Weights of a small CTC audio transcriber: width 192.
Rows from block 5 of a small CTC audio transcriber, named by matrix and row number. Rows with one number belong to one neuron. Each number is 500 + 50 x the weight over its row's rms, rounded and kept within 0 to 999. All counts start at 0. Numbers have three digits each.
After each neuron's rows are labels from the 100 clips, of 14976, where the neuron reaches its largest size: "loudest" is the band of the loudest frequency at the time of the peak. Only what is clearly more common there than usual is listed. The data: read English sentences (LibriTTS-R). In brackets: how many of the 100, against the usual share in percent.
# gate: MLP gate (model.blocks.5.mlp.gate.weight, 384x192), inputs 0-95
# fc1: MLP up (model.blocks.5.mlp.fc1.weight, 384x192), inputs 0-95
# fc2: MLP down (model.blocks.5.mlp.fc2.weight, 192x384, transposed), outputs 0-95

gate.46:581449512494473516507566483425469496480510534483464596454488386579398481470479447546511543543440419489492505482437436560536423452456583566520506559525458524443549577452527475585550465566460429527420508547407488548442486519566485471523451551451550512535504457508524608477570447475482535461
fc1.46:470537512508578529519453494455542495489545517575410556513534486599434574450496568453503442473501474438499482459488615424494572513443536470489504605602569618485509563481501571599494587622501526531452445503492511541511573449544485523479489552486420525428512464452511517403436553531455588474
fc2.46:414520514550500458481484558535506494455468550484543511475460580521431442463461497505463546511467516438547511485487427530520500592364515477513513463572520417521540549466474489499500540551539430472475464531520465494538487430500387371485542485445459468396429477537442520511496453522496530499
loudest: 250 to 500 Hz (33 vs 12.6)

gate.250:593504538479484414497607477441536532479468408437516473513398517561537453499560470522443558588459504543491475482551432407516474551556586576476487523465418545490426486579356522499544520500412489488559456549545550431524502585506465577504562551480584429442506469500528487558544529409502568476
fc1.250:469486491545457483556423435493609467455460611462427399522528502449490470435502494482442374551466524542516575586432496461510510460492469444514515527467425513505528478438615518480490408419518560510384549534490497527482454535479470362576497507574469523433533497550546558583450513545544488535
fc2.250:522487495458443551577434476454557505540534421473520572444578492450583527434489457454535487528497466411555502464483524517462507453571517572437489505560601456562582483458533468548484575508461568506440464520449518420500501468494552419471497454443617544409511433442519491545498564502468569551
loudest: 500 to 1000 Hz (25 vs 7.1)

gate.193:478509562433559440484465518499538562537568528451578505499486555488551558449426474489518539390358476549427458563570555461440532441568618522519492529449516479493485476457598511464453539422431515441487562406525558477552472518517573449503431451461523583473509520543537513504444469582511513485
fc1.193:466448475528557486416445560456574513521504526595526447529460526525518424544558560559462473482553490438518530555478484536437486524608422528561483484471540563493429464560559476602510502486457505563558519535456352506478476509556407581496416541409506560537430434568540512491412469488548441551
fc2.193:559519551502522483526569451431542463446553541444521491464536559506555556471516547526445533434530452521450517411432435501520476378599469583495435518511495536534420466481545492556475441522515474497557439543542451508471379477389501466504506517558512486420397464480508498418514413536501532454
loudest: 250 to 500 Hz (57 vs 12.6)

gate.170:395466477495549456456504484384458398532445411473517559479542520478513549523550478520574470550573476447552502502446517382433626510526503473493515540520468544547450603487538517452528483459553480532421587482468499556583519464512474589490459376531480513443502535527579543505479509559468538430
fc1.170:545488523431419496490598536498501565562560601466482502513421543529566615492504534442501484394474591501487424504554482506461517548539529531563421481520517498449482511477549449415570442546502464487519477490489530453431583535501569515487504433483426446471549451583524560510497360596465469489
fc2.170:500484437403395486522543520590530470496520484460508507493510484492488551452489512500469471519500396568493549434523545520476415486473497401465608531504537512514444532555484448432524548468468457430520506552344614503563489535390505514410530552583492492563517557484626492513418454459456493504
loudest: 1000 to 2000 Hz (37 vs 2.3)

gate.186:597406521537431444500548539501461537520478507406460465450486528516576408452456446475557445486534494414547460458484489536478516628484469449562469519451520461597558540582492512480386558453555512501497547475475503514553448522506421480453494524507523507483456481530569511558496481563468553517
fc1.186:449489475487562473526518507462478454449413464483510451468501502511564528519539550526549551640488573443456514483440499527485516459506591575450487531565488506426464482476610448468440487468581480512476459447461465484449479485504436574469550470461474538473487499438486590487500495589394522402
fc2.186:493576430513529497538528448643477540453513581342546469519517525520523536510543483448481524396316519547544533564509534465552522582479549521503452466453424549477530463481472587434463544465486482455470502414493473553489552418527470470516557514505533481511485446436442436480520513488527462585
loudest: 4000 to 8000 Hz (44 vs 5.4)

gate.351:484503540530545464490491488502543468481550431543531549504491449464579468470419498477509551535575408381593493490486555504575599480446569496461462459560449401504512488565456480478494482586424339544529573502443491464477467451550566509566525441563495541473474541489546478505483441433459504487
fc1.351:528557414420488509535444507493585501499579560469538568532382537548530520502466479501530492392521456500519463599524555432432480480458569417561466466561434473515404452414653569586494448479413505573496443474558526436489487458558468469444551528517467490432458458528497556524422571441475513468
fc2.351:491425399554517625652465426536416502506562506545506550564542477524518568515506483429466515460548488475584473430510461561537510460552516584483437494510561469534550433519453438466507539549562514463454528438528525531523460527464513531547532460507469584588579502572460467460468517526477538532
loudest: 1000 to 2000 Hz (46 vs 2.3)

gate.241:392585472515506503511507431458511491494590483536408413469572506528457476549414523500421516537419514416409489498568474534450456464524497527523462490488452534565457502515564486577444500490483539497527409568420472533512466514509468473601512526499631500527437569521543460378526528547429447452
fc1.241:512482504469421529574439480461469534514462458506545450469500499528497570519588602539494521520449562538528470480549446500543555500526457517575413582475354451388567480606556462487617494417621424509466425399524469523507524514463425500453555465509529601466469480558482449467443447477406499564
fc2.241:564529426559551362485550508505551551411441458504510345427532504485480546517482489554549611454576487521493532543553509528502400521515470451489478391573547502443460575564549426485476466540500535520451433467457570488468379471487544554504511440437535530520492539489479494562494383431449455550
loudest: 2000 to 4000 Hz (36 vs 2.4)

gate.77:576553521589460519525550500450533552459458511480506449490479371532533528532526489468543509485571410503477531459521440445524561478468466473478469554596428538529502448559520519520620591458508478344521539437459440566366560509435458539553511522542515501424472456591500446468508478625431483498
fc1.77:458592510414532538595494533548569455547446478496485495523490514550514539500498507435446552520507455523568609513516494573524498447487428489426583486534476501531467547493482474426540505456509482420485506483482477413492502526436439593449559511468474540495422525395508536394524508387481563543
fc2.77:477595492520505451500527516568486534513453473494524445487498432476623455476439476512465491470513406501537428555484496548498550528487493589605492476577397595451464436511495502465449508549532506554518560492569408448532551477513478425472447524482481347527551521541533522447480477597613583434
loudest: 4000 to 8000 Hz (27 vs 5.4)

gate.194:562612552477565452567526504506524430495495517502517461624502485521494553468471562423462580480513455436562442458432508408509527439590478577561589546464571501500493599539465518503480524564487485517371400400433461539491471436548541448510441511534482547445518591464504494537548465453444564533
fc1.194:631565485463559616504483567486433580538501519515490622497490470421470384449517519421417484564574523580478454426444429500462476529503546415523473496553500528617505468567483464540562545462508534545500601462445485515547495565481509506485489564474441469381488620449530550405466516515455484465
fc2.194:449568525477531555441546464487455500548489557532531456478481449448584464455551407481513439483485499529513552489454532541495560496583516448565541440490564530403477512452466524447469471374527498428512551522426420442478525476466465446491502424482578462499395465472538501460447564531510437556
loudest: 500 to 1000 Hz (29 vs 7.1)

gate.92:513491534481482456462457545504525495542495585525501411443500383461606442481487574418511490550446529567393523484553460529459467511468406480464528596596466436483529457523451463531377527528537582509492589368486465561437493485512466506499473535588443468548569503622541439496535486464459476419
fc1.92:485541559474533512530458504472523512571512529469500434466492467455384517555551462471487427549432540564563476471479495487478435608447543504554450615481529519604463571500518462476570461514545507513342495520415536444522561525460538528520616504486479515527461593443449509462482472449511515493
fc2.92:500579605474531567445475531494602445552473476469624464551463568533566573466558504555461479478495538577511498480480563498497507476559487438546562539507448528516530518470581481538577437478522541494535546461556428404562400499534529492497532500555428529500434603516546445529488455542541484485
loudest: 4000 to 8000 Hz (82 vs 5.4)

gate.341:392484508497407559510466497530515480522526515523379487422477517517492461606474537479484472546528509546515457529502456583483448490435530498370538424507485591472553459522433497499417459448528560396626528543496468516497503455450494455400522558447507511513454428443400521425525508528489545518
fc1.341:544500493434460558456591514519602431565525496502512518522524476488521568535429429514463550485452529576503442631526472535429488468527463463465529497467530437484467507582478503442431575470564527507533466533480525556547454602587554430480399540565484536506478580453506508470445511501461558573
fc2.341:536512369507536522480567472424475379485455548584494527462528538447517604563557535492533543514624536515493513533477506530481490547557557431482474472584512467484541608505459556482572465599478527524504509525547507504483586534467477442476573585544616458494523512480464555426526367422417413556
loudest: 2000 to 4000 Hz (34 vs 2.4); 4000 to 8000 Hz (31 vs 5.4)

gate.156:423483508460541519537476489450425388516555482480493537508479493500556506511518520503526620558528553538488548426520476447583415567452460497499500460481536605540611438478586458461445464478483521368447547378524447540447459447538468574494461484423481573540467534540515432532483488445522503540
fc1.156:488536434423615408456470485523572395470454508498466419470505435514609504452537470525470526506497442455605475517482492510534427473480503434576547479380579541464639459472500509487446485562527466406489530539434403595445537472516475521528480507369519563563446495537462543544510488467436535509
fc2.156:540478486461497468452496450462572576484596547458509455464469596563558518588511559530597510503499492484622468441571466462484477427421482501453474542441524555443503536483505519418528498532611452558492465413535412511516485578439506482554436545449485408427461418589367553460556498458506503607
loudest: 250 to 500 Hz (44 vs 12.6)

gate.286:565515502451554491469550439472545428472578419533550564579521412480465554429533405452489503534427449445556521494504468525478418586435444486506527477459484518478468537531435526370403551479526502524587528568446492470494495492500557567469579485437497535446523580430500548475519552456445499473
fc1.286:512455522531531511551534594543475402442503485508568484449501498498605462521492528528446522399498523534538404499571427504483552496516521502431516509459571575506535469505521397505539519496377582459598467467563524457494571534565451556462555508441580456482472448460539544481589561566493435596
fc2.286:404492559511473449407499487493485500473478481477511595469537356549454553456448533443525476528453480504483533481466516515460383573604534516468527557538453456497499457512549510399471437506516511562506434547493487463494482484598593502477472528519447474427449537515429528512464467503513518404
loudest: 4000 to 8000 Hz (36 vs 5.4)

gate.142:532495526468502485564472475495505532473612443521561529516527513571569443576491432536417475579493485528542411466553596493542560506551516443482388574546458491485493459521504525577502558509546493572489554463425568476484516449466508464409529491539451673528454433552515499527510497464550515551
fc1.142:575515414444491631527472565439429465527532517634552499522583571465536392504370447468539537524457549484523450497494504549446475491471506537523545428436386498470422500524460533566555545508405491580522489430500482545429543544515473466513572487471512481528552494542478501480482587451524442411
fc2.142:455392503519488484473530426483566497562545533493501458594597487531510510478539576481425485514522527559570457568608501498438368500483423567539536555404566496470512477509511462520504435489463498482429456421495449543503513520465417597416522507641558475507609463507421513477503510437471490479
loudest: 250 to 500 Hz (32 vs 12.6)

gate.271:439490450497559554490386544465559530510447483413637496542544590481509520541467481531474569513502457477515516458448505560454494480507647509588552451453510544478520463532489420384467538495456474499527450399534516482517482530532605432407512518523392489585481471500490493571528485460520514473
fc1.271:557501485527499504520583559465484553488481522493534523542478520463514472564580445467485503510491424461537530522468513550409576512531459496406526445526479577500471456529464513467545583455482477544598431415510444422570454410545424427433590559483442486487473519464426424519524478567563512550
fc2.271:548550515565526466527555516498409545538463612546631555460430600519554528484474613606487504556599527481426529548392521522455513528453355505484433506516473479493497511529432473416515497599454489474500500591529483433548455609480529499438563480568546500518513473420441491525527556445469491494
loudest: 500 to 1000 Hz (37 vs 7.1)

gate.236:495556522448446546450470452495499467548553515443481538466407547523582528475510447481535435478560537548595408467566528447468495387498447446473548489454519531451582493497471432435499538569483532578525525533588553667520540425509473431525511495524514477576546424583470524514542573566489516485
fc1.236:532507463526377476458461545578535441505453530490435515442537371579440485504601558443565451416516534510405575598452535595430524422510519481448544542477413479469499458390512394431623554532576467417439543476491475539565550564480558562581470495534413471490508557478504524567501512476552537488
fc2.236:423500540474493506498385465634530473449573597467560491419471519451456453587440572537463472471440472537529407413552461454462557449549533525487491482504575487552443566454446551430438548464423493451518536569511552502498436483529529491435472494551517510444501540531528495451527443456426492534
loudest: 1000 to 2000 Hz (28 vs 2.3)

gate.93:390518467508469555499478442536385605505496554483499522486570519550536562624559559477425403531547584538494466479549514440446445539498441405530473457487551575475505510523674497490437469486522491545499409453397500513447416484465536496527461525521461551457535446514567484478422557452555473592
fc1.93:506489500556581441572466560536491443505413528515468488625492479496501499515523516484483619500478589508546427557513536433515419478512476460501464628419515480486487476484426457486466535472497544475480510448550433517407522516613582459457522498467460479593504484594588506427497442438543560468
fc2.93:520617532521535463443551455539537628420529532479550500634560514404466520492535530564428511581500460528487458535513504488411523443502427490512515565546519429456568552572514487533487460475418469540451453434496406481517560520443505545460492468371484419464531482460534502464482499574492566540
loudest: 500 to 1000 Hz (27 vs 7.1)

gate.108:474478425474423472488509479490519534486609507481456599562531422561596453547503441457493450541681535548462529486496508520502477387482509551469493450536512498495464517498478444606503446452505496570449505590491512458505463489485436488543556554567541431449507547501533531390546421533450501510
fc1.108:430435494494514474548439458466599554524547474490555520437540462541543577529480550405485515518519542512507516500537454445431510473412530440550620465558526511474467478465511523541525605506341471550488532543564547472480462394407412532505536545445478510529530435564519407519490615443498533622
fc2.108:464549476573435551492513475542520443537553489499505551500493530434521542526434461447435507520464643502573477526493524541512470528414434503494501501546521452426472495528600475519496444525459532497498516469490519532513429496509391549488438387537530543507371480563490573537451533436407568608
loudest: 250 to 500 Hz (53 vs 12.6); 500 to 1000 Hz (34 vs 7.1)

gate.76:496525531481574412526499574479478591511467408475465422560469516459531479471417534429511562463495451550501486491476438487525493452518483460554504400447418517380515457575538473550615469491523542512453507511508512501444448558420498450445550468476515419498536437513449614394489395467592551473
fc1.76:444474428475541537509548482521526516478418493529583413432592538492500506474478518544527522468463531440457463505488479530488501474452458404499455470344493427380458461528503558516462571532560555497413476437519641541488506455534518491571476521534577465476471561436481435585539503504475476593
fc2.76:545468483566454420504457505417491520622567539590506454599529489525399459470445562501495468499529454508459509545554485505465434508487479551486528513412513567545519480482513516402532530581438465536511567437461422597517499533483495457541418575428460539534556465539531422578600485503397485539
loudest: 500 to 1000 Hz (46 vs 7.1)

gate.228:503464516524512458456507529516480513493565572549515568428517422504533513567514491545495447475524497569506486548423476508523595442421444484484455508461452475522504509465414466482373481450516504437473505513477484490577473516455560508453483583531470462517483536554420487548669536425454447538
fc1.228:584432383550519460529438489521524388465372576495511492499495591540539589456498542546527463465430532522455425492455448396453464362574529491506492549554490518490462463435506572487389589539561504530497503395452388501484484580586576463516480567519499538543510487505494462520495542528511512549
fc2.228:575500559513523482469472556494479499430498469509519466463484530584540545447401468553605610521504588562483512473474479579465500444489504453459445494429555479459528555457448540418460451502461448528531566512459640681481472557507573469568458494488493481424472445443546512492492534536450463618
loudest: 500 to 1000 Hz (36 vs 7.1)

gate.305:515569550420502472493450512572485475406499451586541507539493512408446506533428447512462518474483481544458508543584505552493512559574544452499456490496591492512483465522439579553516478509531483505533447519440460599532445564480526529466535502530530477474545501523466410464452376445501433571
fc1.305:538449556503519458455525545467543471428468422476461530488511578502522444505448601460488529459606542462476405386373549450470553423440571456497468586508477411490574516498522581508488531582555502525542575503557513514485538486491461454446556460557527477509547508552452516500479474472599561539
fc2.305:498521480534397508482556523502513422578486432542532504492511500542381547476412543606479540524432553481566479427475477466515525449556584486470432527503550501509569422538531468500545559457519455544506510444498512427545420519441507432543472484508557523532477536509411453560535490440569529466
loudest: 500 to 1000 Hz (28 vs 7.1)

gate.342:485521474503530500514579606536503466465535409603526517534502519584514462457420459444518570541512467466571503463485482370464462460511534475577552498515542462468509578555471496554508428499517647505473482544501538510534559536500380545573537603525568549498555474401495507508487437487518490521
fc1.342:556562570521489542421456562511487493512446513456619530546476536426530563496468602427530544511426507485433473476630484514464504459509467585440464468425485421533500498475503419571460509483578454500539548549395464482456574452519546442383518412539489478477412475593451617579565486480504429472
fc2.342:483474437485501536550553489390541474568529532547417544518425602526551444559479483458493545575539508500552525522457451545521486455525447489455568548522478490550533501551462503470520455497537542442488445455476513471455447564470567589548494471510427569527512461466457450539503468339559443415
loudest: 250 to 500 Hz (42 vs 12.6)

gate.260:532544593506659475430503466445469480513518556431472497502493503499564491533502519538454506499496510483573456437503430631510430491563472517501570371506515566395489453503485552534498522482504478401487431374550536434512506428435443513495526583439515509547510502528457562505531558543435497415
fc1.260:532412467492470473574596551521561475509433470419429547498515494556550406595465502546459570542433486443497532493491362520482472512481416494560585475549500463484406391431411465532435560469492528509435508466525479534487538568568473512400591474538526478478522480411448592523548542588555489426
fc2.260:445539491421545555501621507553525494473521554541532493515489493562499543500524481517473582527599485423450468469516494560534513543474559540508482550474461500455454537558524482530540469535528590503523484569441454517576446554488484502485608523563514510491512553525411544544463523456543536503
loudest: 4000 to 8000 Hz (41 vs 5.4)

gate.161:465517467535448571559432513521645525480562406524625589491480468535471463510501491516598468513579556466537580522539471462486463401463452445522401572479566574508487448550549433432516448525471542529440567467544573589510425554481423554517437501487466451545485512463586551518468512573537539505
fc1.161:502429443487458483484409490496606575448480417530448521535493466444505549490522504494606462413458526474461385430431548484587408475444456571426533556624576520564500543478468557521448510469518581448509495526586390503490531514504544489543571573477578463599512556553456522406551463434569565568
fc2.161:533491499413514366518508496509474515494482532521402476497540534522437461444497585470512461553489536523512504479415479457463547470546561513474468566504451493560519563517454436566525428574431415555575432610497567561470498542512532505488485534487516440686564546496495545637514511486450480438
loudest: 2000 to 4000 Hz (37 vs 2.4)

gate.43:544427424528433505519516509542542472506550513444462430552513627542496491581410514620521530561450408473538448499400530560459489502488500484441576434431487524444427454504446507425489537509605486486531487602488452518540542544494475479503486575457575501527459505582508561575496511510492444511
fc1.43:470511574463530397536462485364482480558532416492461609510522505493552502536509488521456437510511587545537612559547587452551451561418417520493433496473575561421538438525450536460557528502525409498551514539566533522522506497462442453544498530575524378505464513407563546494463510520432481550
fc2.43:474548456384570426514459567481497526543409485489488507498536542539471467464545501481506528496529613513504490505437645521532454447366342478469456502497524483510533436584493521450519582521494516541453599488515507430421478449437504442550603480495481496522420529599538492629466537573500457553
loudest: 250 to 500 Hz (60 vs 12.6)

gate.272:560542494520518488527444508439505489550536509434467535498425616524504456505532452543459461552417592500670439491493497448555434493551454511507555425527605516474540532521526491418590515516476427488490492567465419497485539608541379523475543569483573477543527443449495492440532451561481607504
fc1.272:473573468469577536545369461450527424505395454435504541575495588527511551463520533432468548466626558506508462535432518450454484532528578501517596482439433521508487550498523554554577514515516607507485537507470475541398377534433382497502426432491516497454535525437494506557519568601533547483
fc2.272:482565434572543528502542439459582473520551539512463461545599594483494523518517490561486544426479504462553460494530582538533545513493529480516488426544618484542485480513476526502493595429463580504601407613579523594473473472491482470524493508550586441514495452526444508481468499610557480505
loudest: 4000 to 8000 Hz (28 vs 5.4)

gate.314:557444594477547483495513523454537495433520424481594633425483505468596424516450564494511541470551466534467518572463463538448532496456495445536417433397568511472552431640601481442521475454436459488469514564472533518453548545468469592476507581524458564471570486437515528540471535390487534539
fc1.314:482432548505475487454539455434473545542578550523528532430398482490478520471476454517554516457482547557556597531501547594511499460437475533444602553488436467504392444524578560464534494563484506477513573478555551522439528520553421481459412532506485522446514457477491560488547508464564494539
fc2.314:476549490544442444464442437452417454548381430589480589472570477501538463554456453492469465577521512532547542501511543427525465528560534533554505438518538532437461501510392523617477524509478503524546491497448381524423408475486489463519581464527503486561412515581562508526476536450600401499
loudest: 500 to 1000 Hz (37 vs 7.1)

gate.233:524349472530466494443546543537419463455525565544551517502439552511490442479482478493510475431527454539474529539491446511528445523528571472460510488508544480473453558594514497523478493453438490435532482489405451460484512553555464632563518454595448440474513503550562540546492470584603416421
fc1.233:576505524482456493510547466668508584521544475503499609555506576495590462530523487539493466482437579447566450534530529466558531533466432409542500418574435490475498522519438502516572488467446467466457468506513390443526513472566547457552514434599563573547489542534525547429527447429500466509
fc2.233:550579520505490547431493560460484527464426528594490446492502545510498530473476467557531488515420560470491499488589483488469500436567502526478446487462521643484418493530495470537459591566564526528518449562520553458523648521543387438507599372485465548462577473550533564480518439534449504472
loudest: 4000 to 8000 Hz (67 vs 5.4)

gate.195:524435537568479475479441594514542500590516455476580513519488543445472439436475496454440596542562478513513451579711448563533512567540499459485520434431466535606475460628558473539561539552489403446467521470346516514452511482508526477508447457492541592490542418543538426516539507474462455488
fc1.195:516432536460532501608529483532599477498561467439473518500444492548523536567439541438510465429520460537483532512584399543517508517507518439556524508479418444580574388448506378468490612413479424539538504466560523573447415500573503449580520465514512508526517571586496513503578486528480563485
fc2.195:469470515436398577562492485550549474605489529525442624512447517566446434530548516570518493547503544455557511449542450397435507501515541464563481557527390466532502498558525532451537506527564625570514463485367567514464489444531476514567556445538417488504477428500553489462542486527525441511
loudest: 1000 to 2000 Hz (32 vs 2.3)

gate.118:513375507486555504395480544457497494538418507511510544554492552472555530539445625577465554497503518543553552432547489514425478375441478448474473483437591432523443490507557472447478516571544531574578541463451456451512454463576492555432540491562487493523523445488527549417494523444382471408
fc1.118:577478490458579503511393532488604532516423395445417486556474490527475583522455447519482508542406472506616542499522575527470538520505513480499545556506549451535498528461621505534532547463497452496588453489349511512479481499546527494432499591543451551461512565552467376507409499482516505479
fc2.118:589506493509506537612525483500494556493497391472464473579500597491515481504514538453496489621532529490521526559444516503434510565531512525587509519498502471570524474538581516471509536405492496551571475558383439461590500480545461398483494602508535469532428442542502545489486541477450518543
loudest: 4000 to 8000 Hz (45 vs 5.4)

gate.268:451559559475540493559545473613455485442460556549566491445480555417424506435461507502565554502511465497546483448480508491499404559581492581484503543495508459494525493542383510459524480560490540500468521431537534574379456525489461469517578499526473498586463480437508500495385428471471513463
fc1.268:448545602546491455392442544458503395573546512535510506545565524609563483545511461433532499509452403413531479551421515575568497524574436540450549477578508535520534510518486511481414489507414443597498494412480470537494608530530484579464496490495505490566512463397461419500477476426547566484
fc2.268:369492410488489477511550519517490514497489377516452477596546500474553416565485564432428533558549484501490539380478452463616474497599521431476487621504478448561599456513443496430511460458470533514481522511566515459416591513578510576442581550588498512557418445527511491584519546430551511506
loudest: 2000 to 4000 Hz (83 vs 2.4)

gate.200:465533484520619491490569546518495534476423554421561471433518521564541559589514435468466588509478413515459502603534457496483521523528488533559561469489541577512506480512491548490570474436402421560497485505465543548510617555518476528550542571456502531505496576456497414476531536579493443543
fc1.200:504514466449458472487525501505444448473444490394557481501396426516547558502523441542453491532461499538472429474505450487517506472627489534530558502530581546498444470465479580556451543361480435463539403533518545581519494564435475450539485615518540463608443504475453458553530534610510552538
fc2.200:497517553399431501488511507535422427524492555467424530452519497479505447481502482551445594550436487514497530502550527484515564545499404431487477475482518491513553454668464617489508515509531487532614452487415556484503416479491487498499453535526539503481494551410507488497475363483505525557
loudest: 500 to 1000 Hz (27 vs 7.1)

gate.214:485518445451526420591475491390545529555512483594542510618402444535445580518624482493457535565409505503551578464521512442540518444514595523514486508495498593552458507440477523502592541508479438518482384538503408483539418461458525494502492368495527478522550484467518559526487539559517507456
fc1.214:490504340503529384570509478593367466526549426412494467499617493538492518449535448442573480486399459479508543556514430479562496481563488473525528411552540414477439527413581475478533556464505487533478513518527551478433572486482479621541535488493575473453474534490493401522509488549462435516
fc2.214:504504447428436462490480417483554457518479511497555426399471520571418470492492536525464585464548442506462498550565479565547477538394537457456495556519577514461458494484437452487411565562486547507589489479471376533440464484497475476471496533516558493500518502469464409464498433488519549421
loudest: 500 to 1000 Hz (45 vs 7.1)

gate.129:474438449475555594538495559535542554502504451556438456450498488506527418522450480444420522548417471487536424524467547503477461435529443548518545518450513504562464544512514491506534477435449495450483489453468533572471455583516483520515510612461513483588487492497467502478566615424488405474
fc1.129:488545460535516435450463502532441499476430579486467500501577489565505509549531513600417563467482459503452475400465469465560608511524541478534454403502504504459454430557491537512367477456518603462482518494516418559571483492544557589539471567524529506417544470531397505507644476415555443474
fc2.129:578477531450472510506484529399544445466400504487455504525434421524430485526424430506438362610454444495560495467518520464483505514562573469552482425416611552471524559559492552469545481468451562425587494419513513451563509466516547539517455583433505506537545480521474420513484546459516569567
loudest: 500 to 1000 Hz (48 vs 7.1)

gate.171:505405502594509547450425530513526450572534453457507557502508588525538446593582520425532446474561483467465533389494474439509570542548471473586478531460511620498467567521487517520496539599538609513408474440504491516475436541517404531512579468454544506508383402450513541528522528366475583530
fc1.171:570445521524516521446474560522488425454516573480536586522493459490553506470583505498533595507493395527378496577523593505566479442539462546441566513526533537495459446485437520542502545580524429474424514457485485598554482483487526519505456535481496545489498408427447502524618552539515563503
fc2.171:478461533462551563570516552498481444444538582497458524618584385575542502520474465482451452516432510542522565470451392526466516525502560482551437551495504416416533446486437519417495533522470497568430478370497463513458487473486556523464415524576562374498459457483473456483496486427530515510
loudest: 2000 to 4000 Hz (31 vs 2.4)

gate.255:479531496535461482480471481491471479488504412623466504477468424450564455456568580446483596534492472579512436486478514510493565413467541553533565475528458568431517482518519501526482518567430478516439518478479421482462467487497509521460604504494401468512615435531509536554551465560556460456
fc1.255:502440447427450530501484442515445486456508585551465558449455494388382438568534534559534483593573447585466477493473435448486546529479438519539429465503482540545509518369547469531564526445469569528499558524485571521467522507519574520458542460505365505492524502487489470532470510477504535394
fc2.255:551441443526473474504534517525503513598485509442507525533533484488508542569507495482472546569381536511499463388471488462504462578483512424474502595589432511415481537460546469537546483524459453540487525574447457470485464459383546548540617467528527501490485521492565567513461510546574508462
loudest: 500 to 1000 Hz (27 vs 7.1)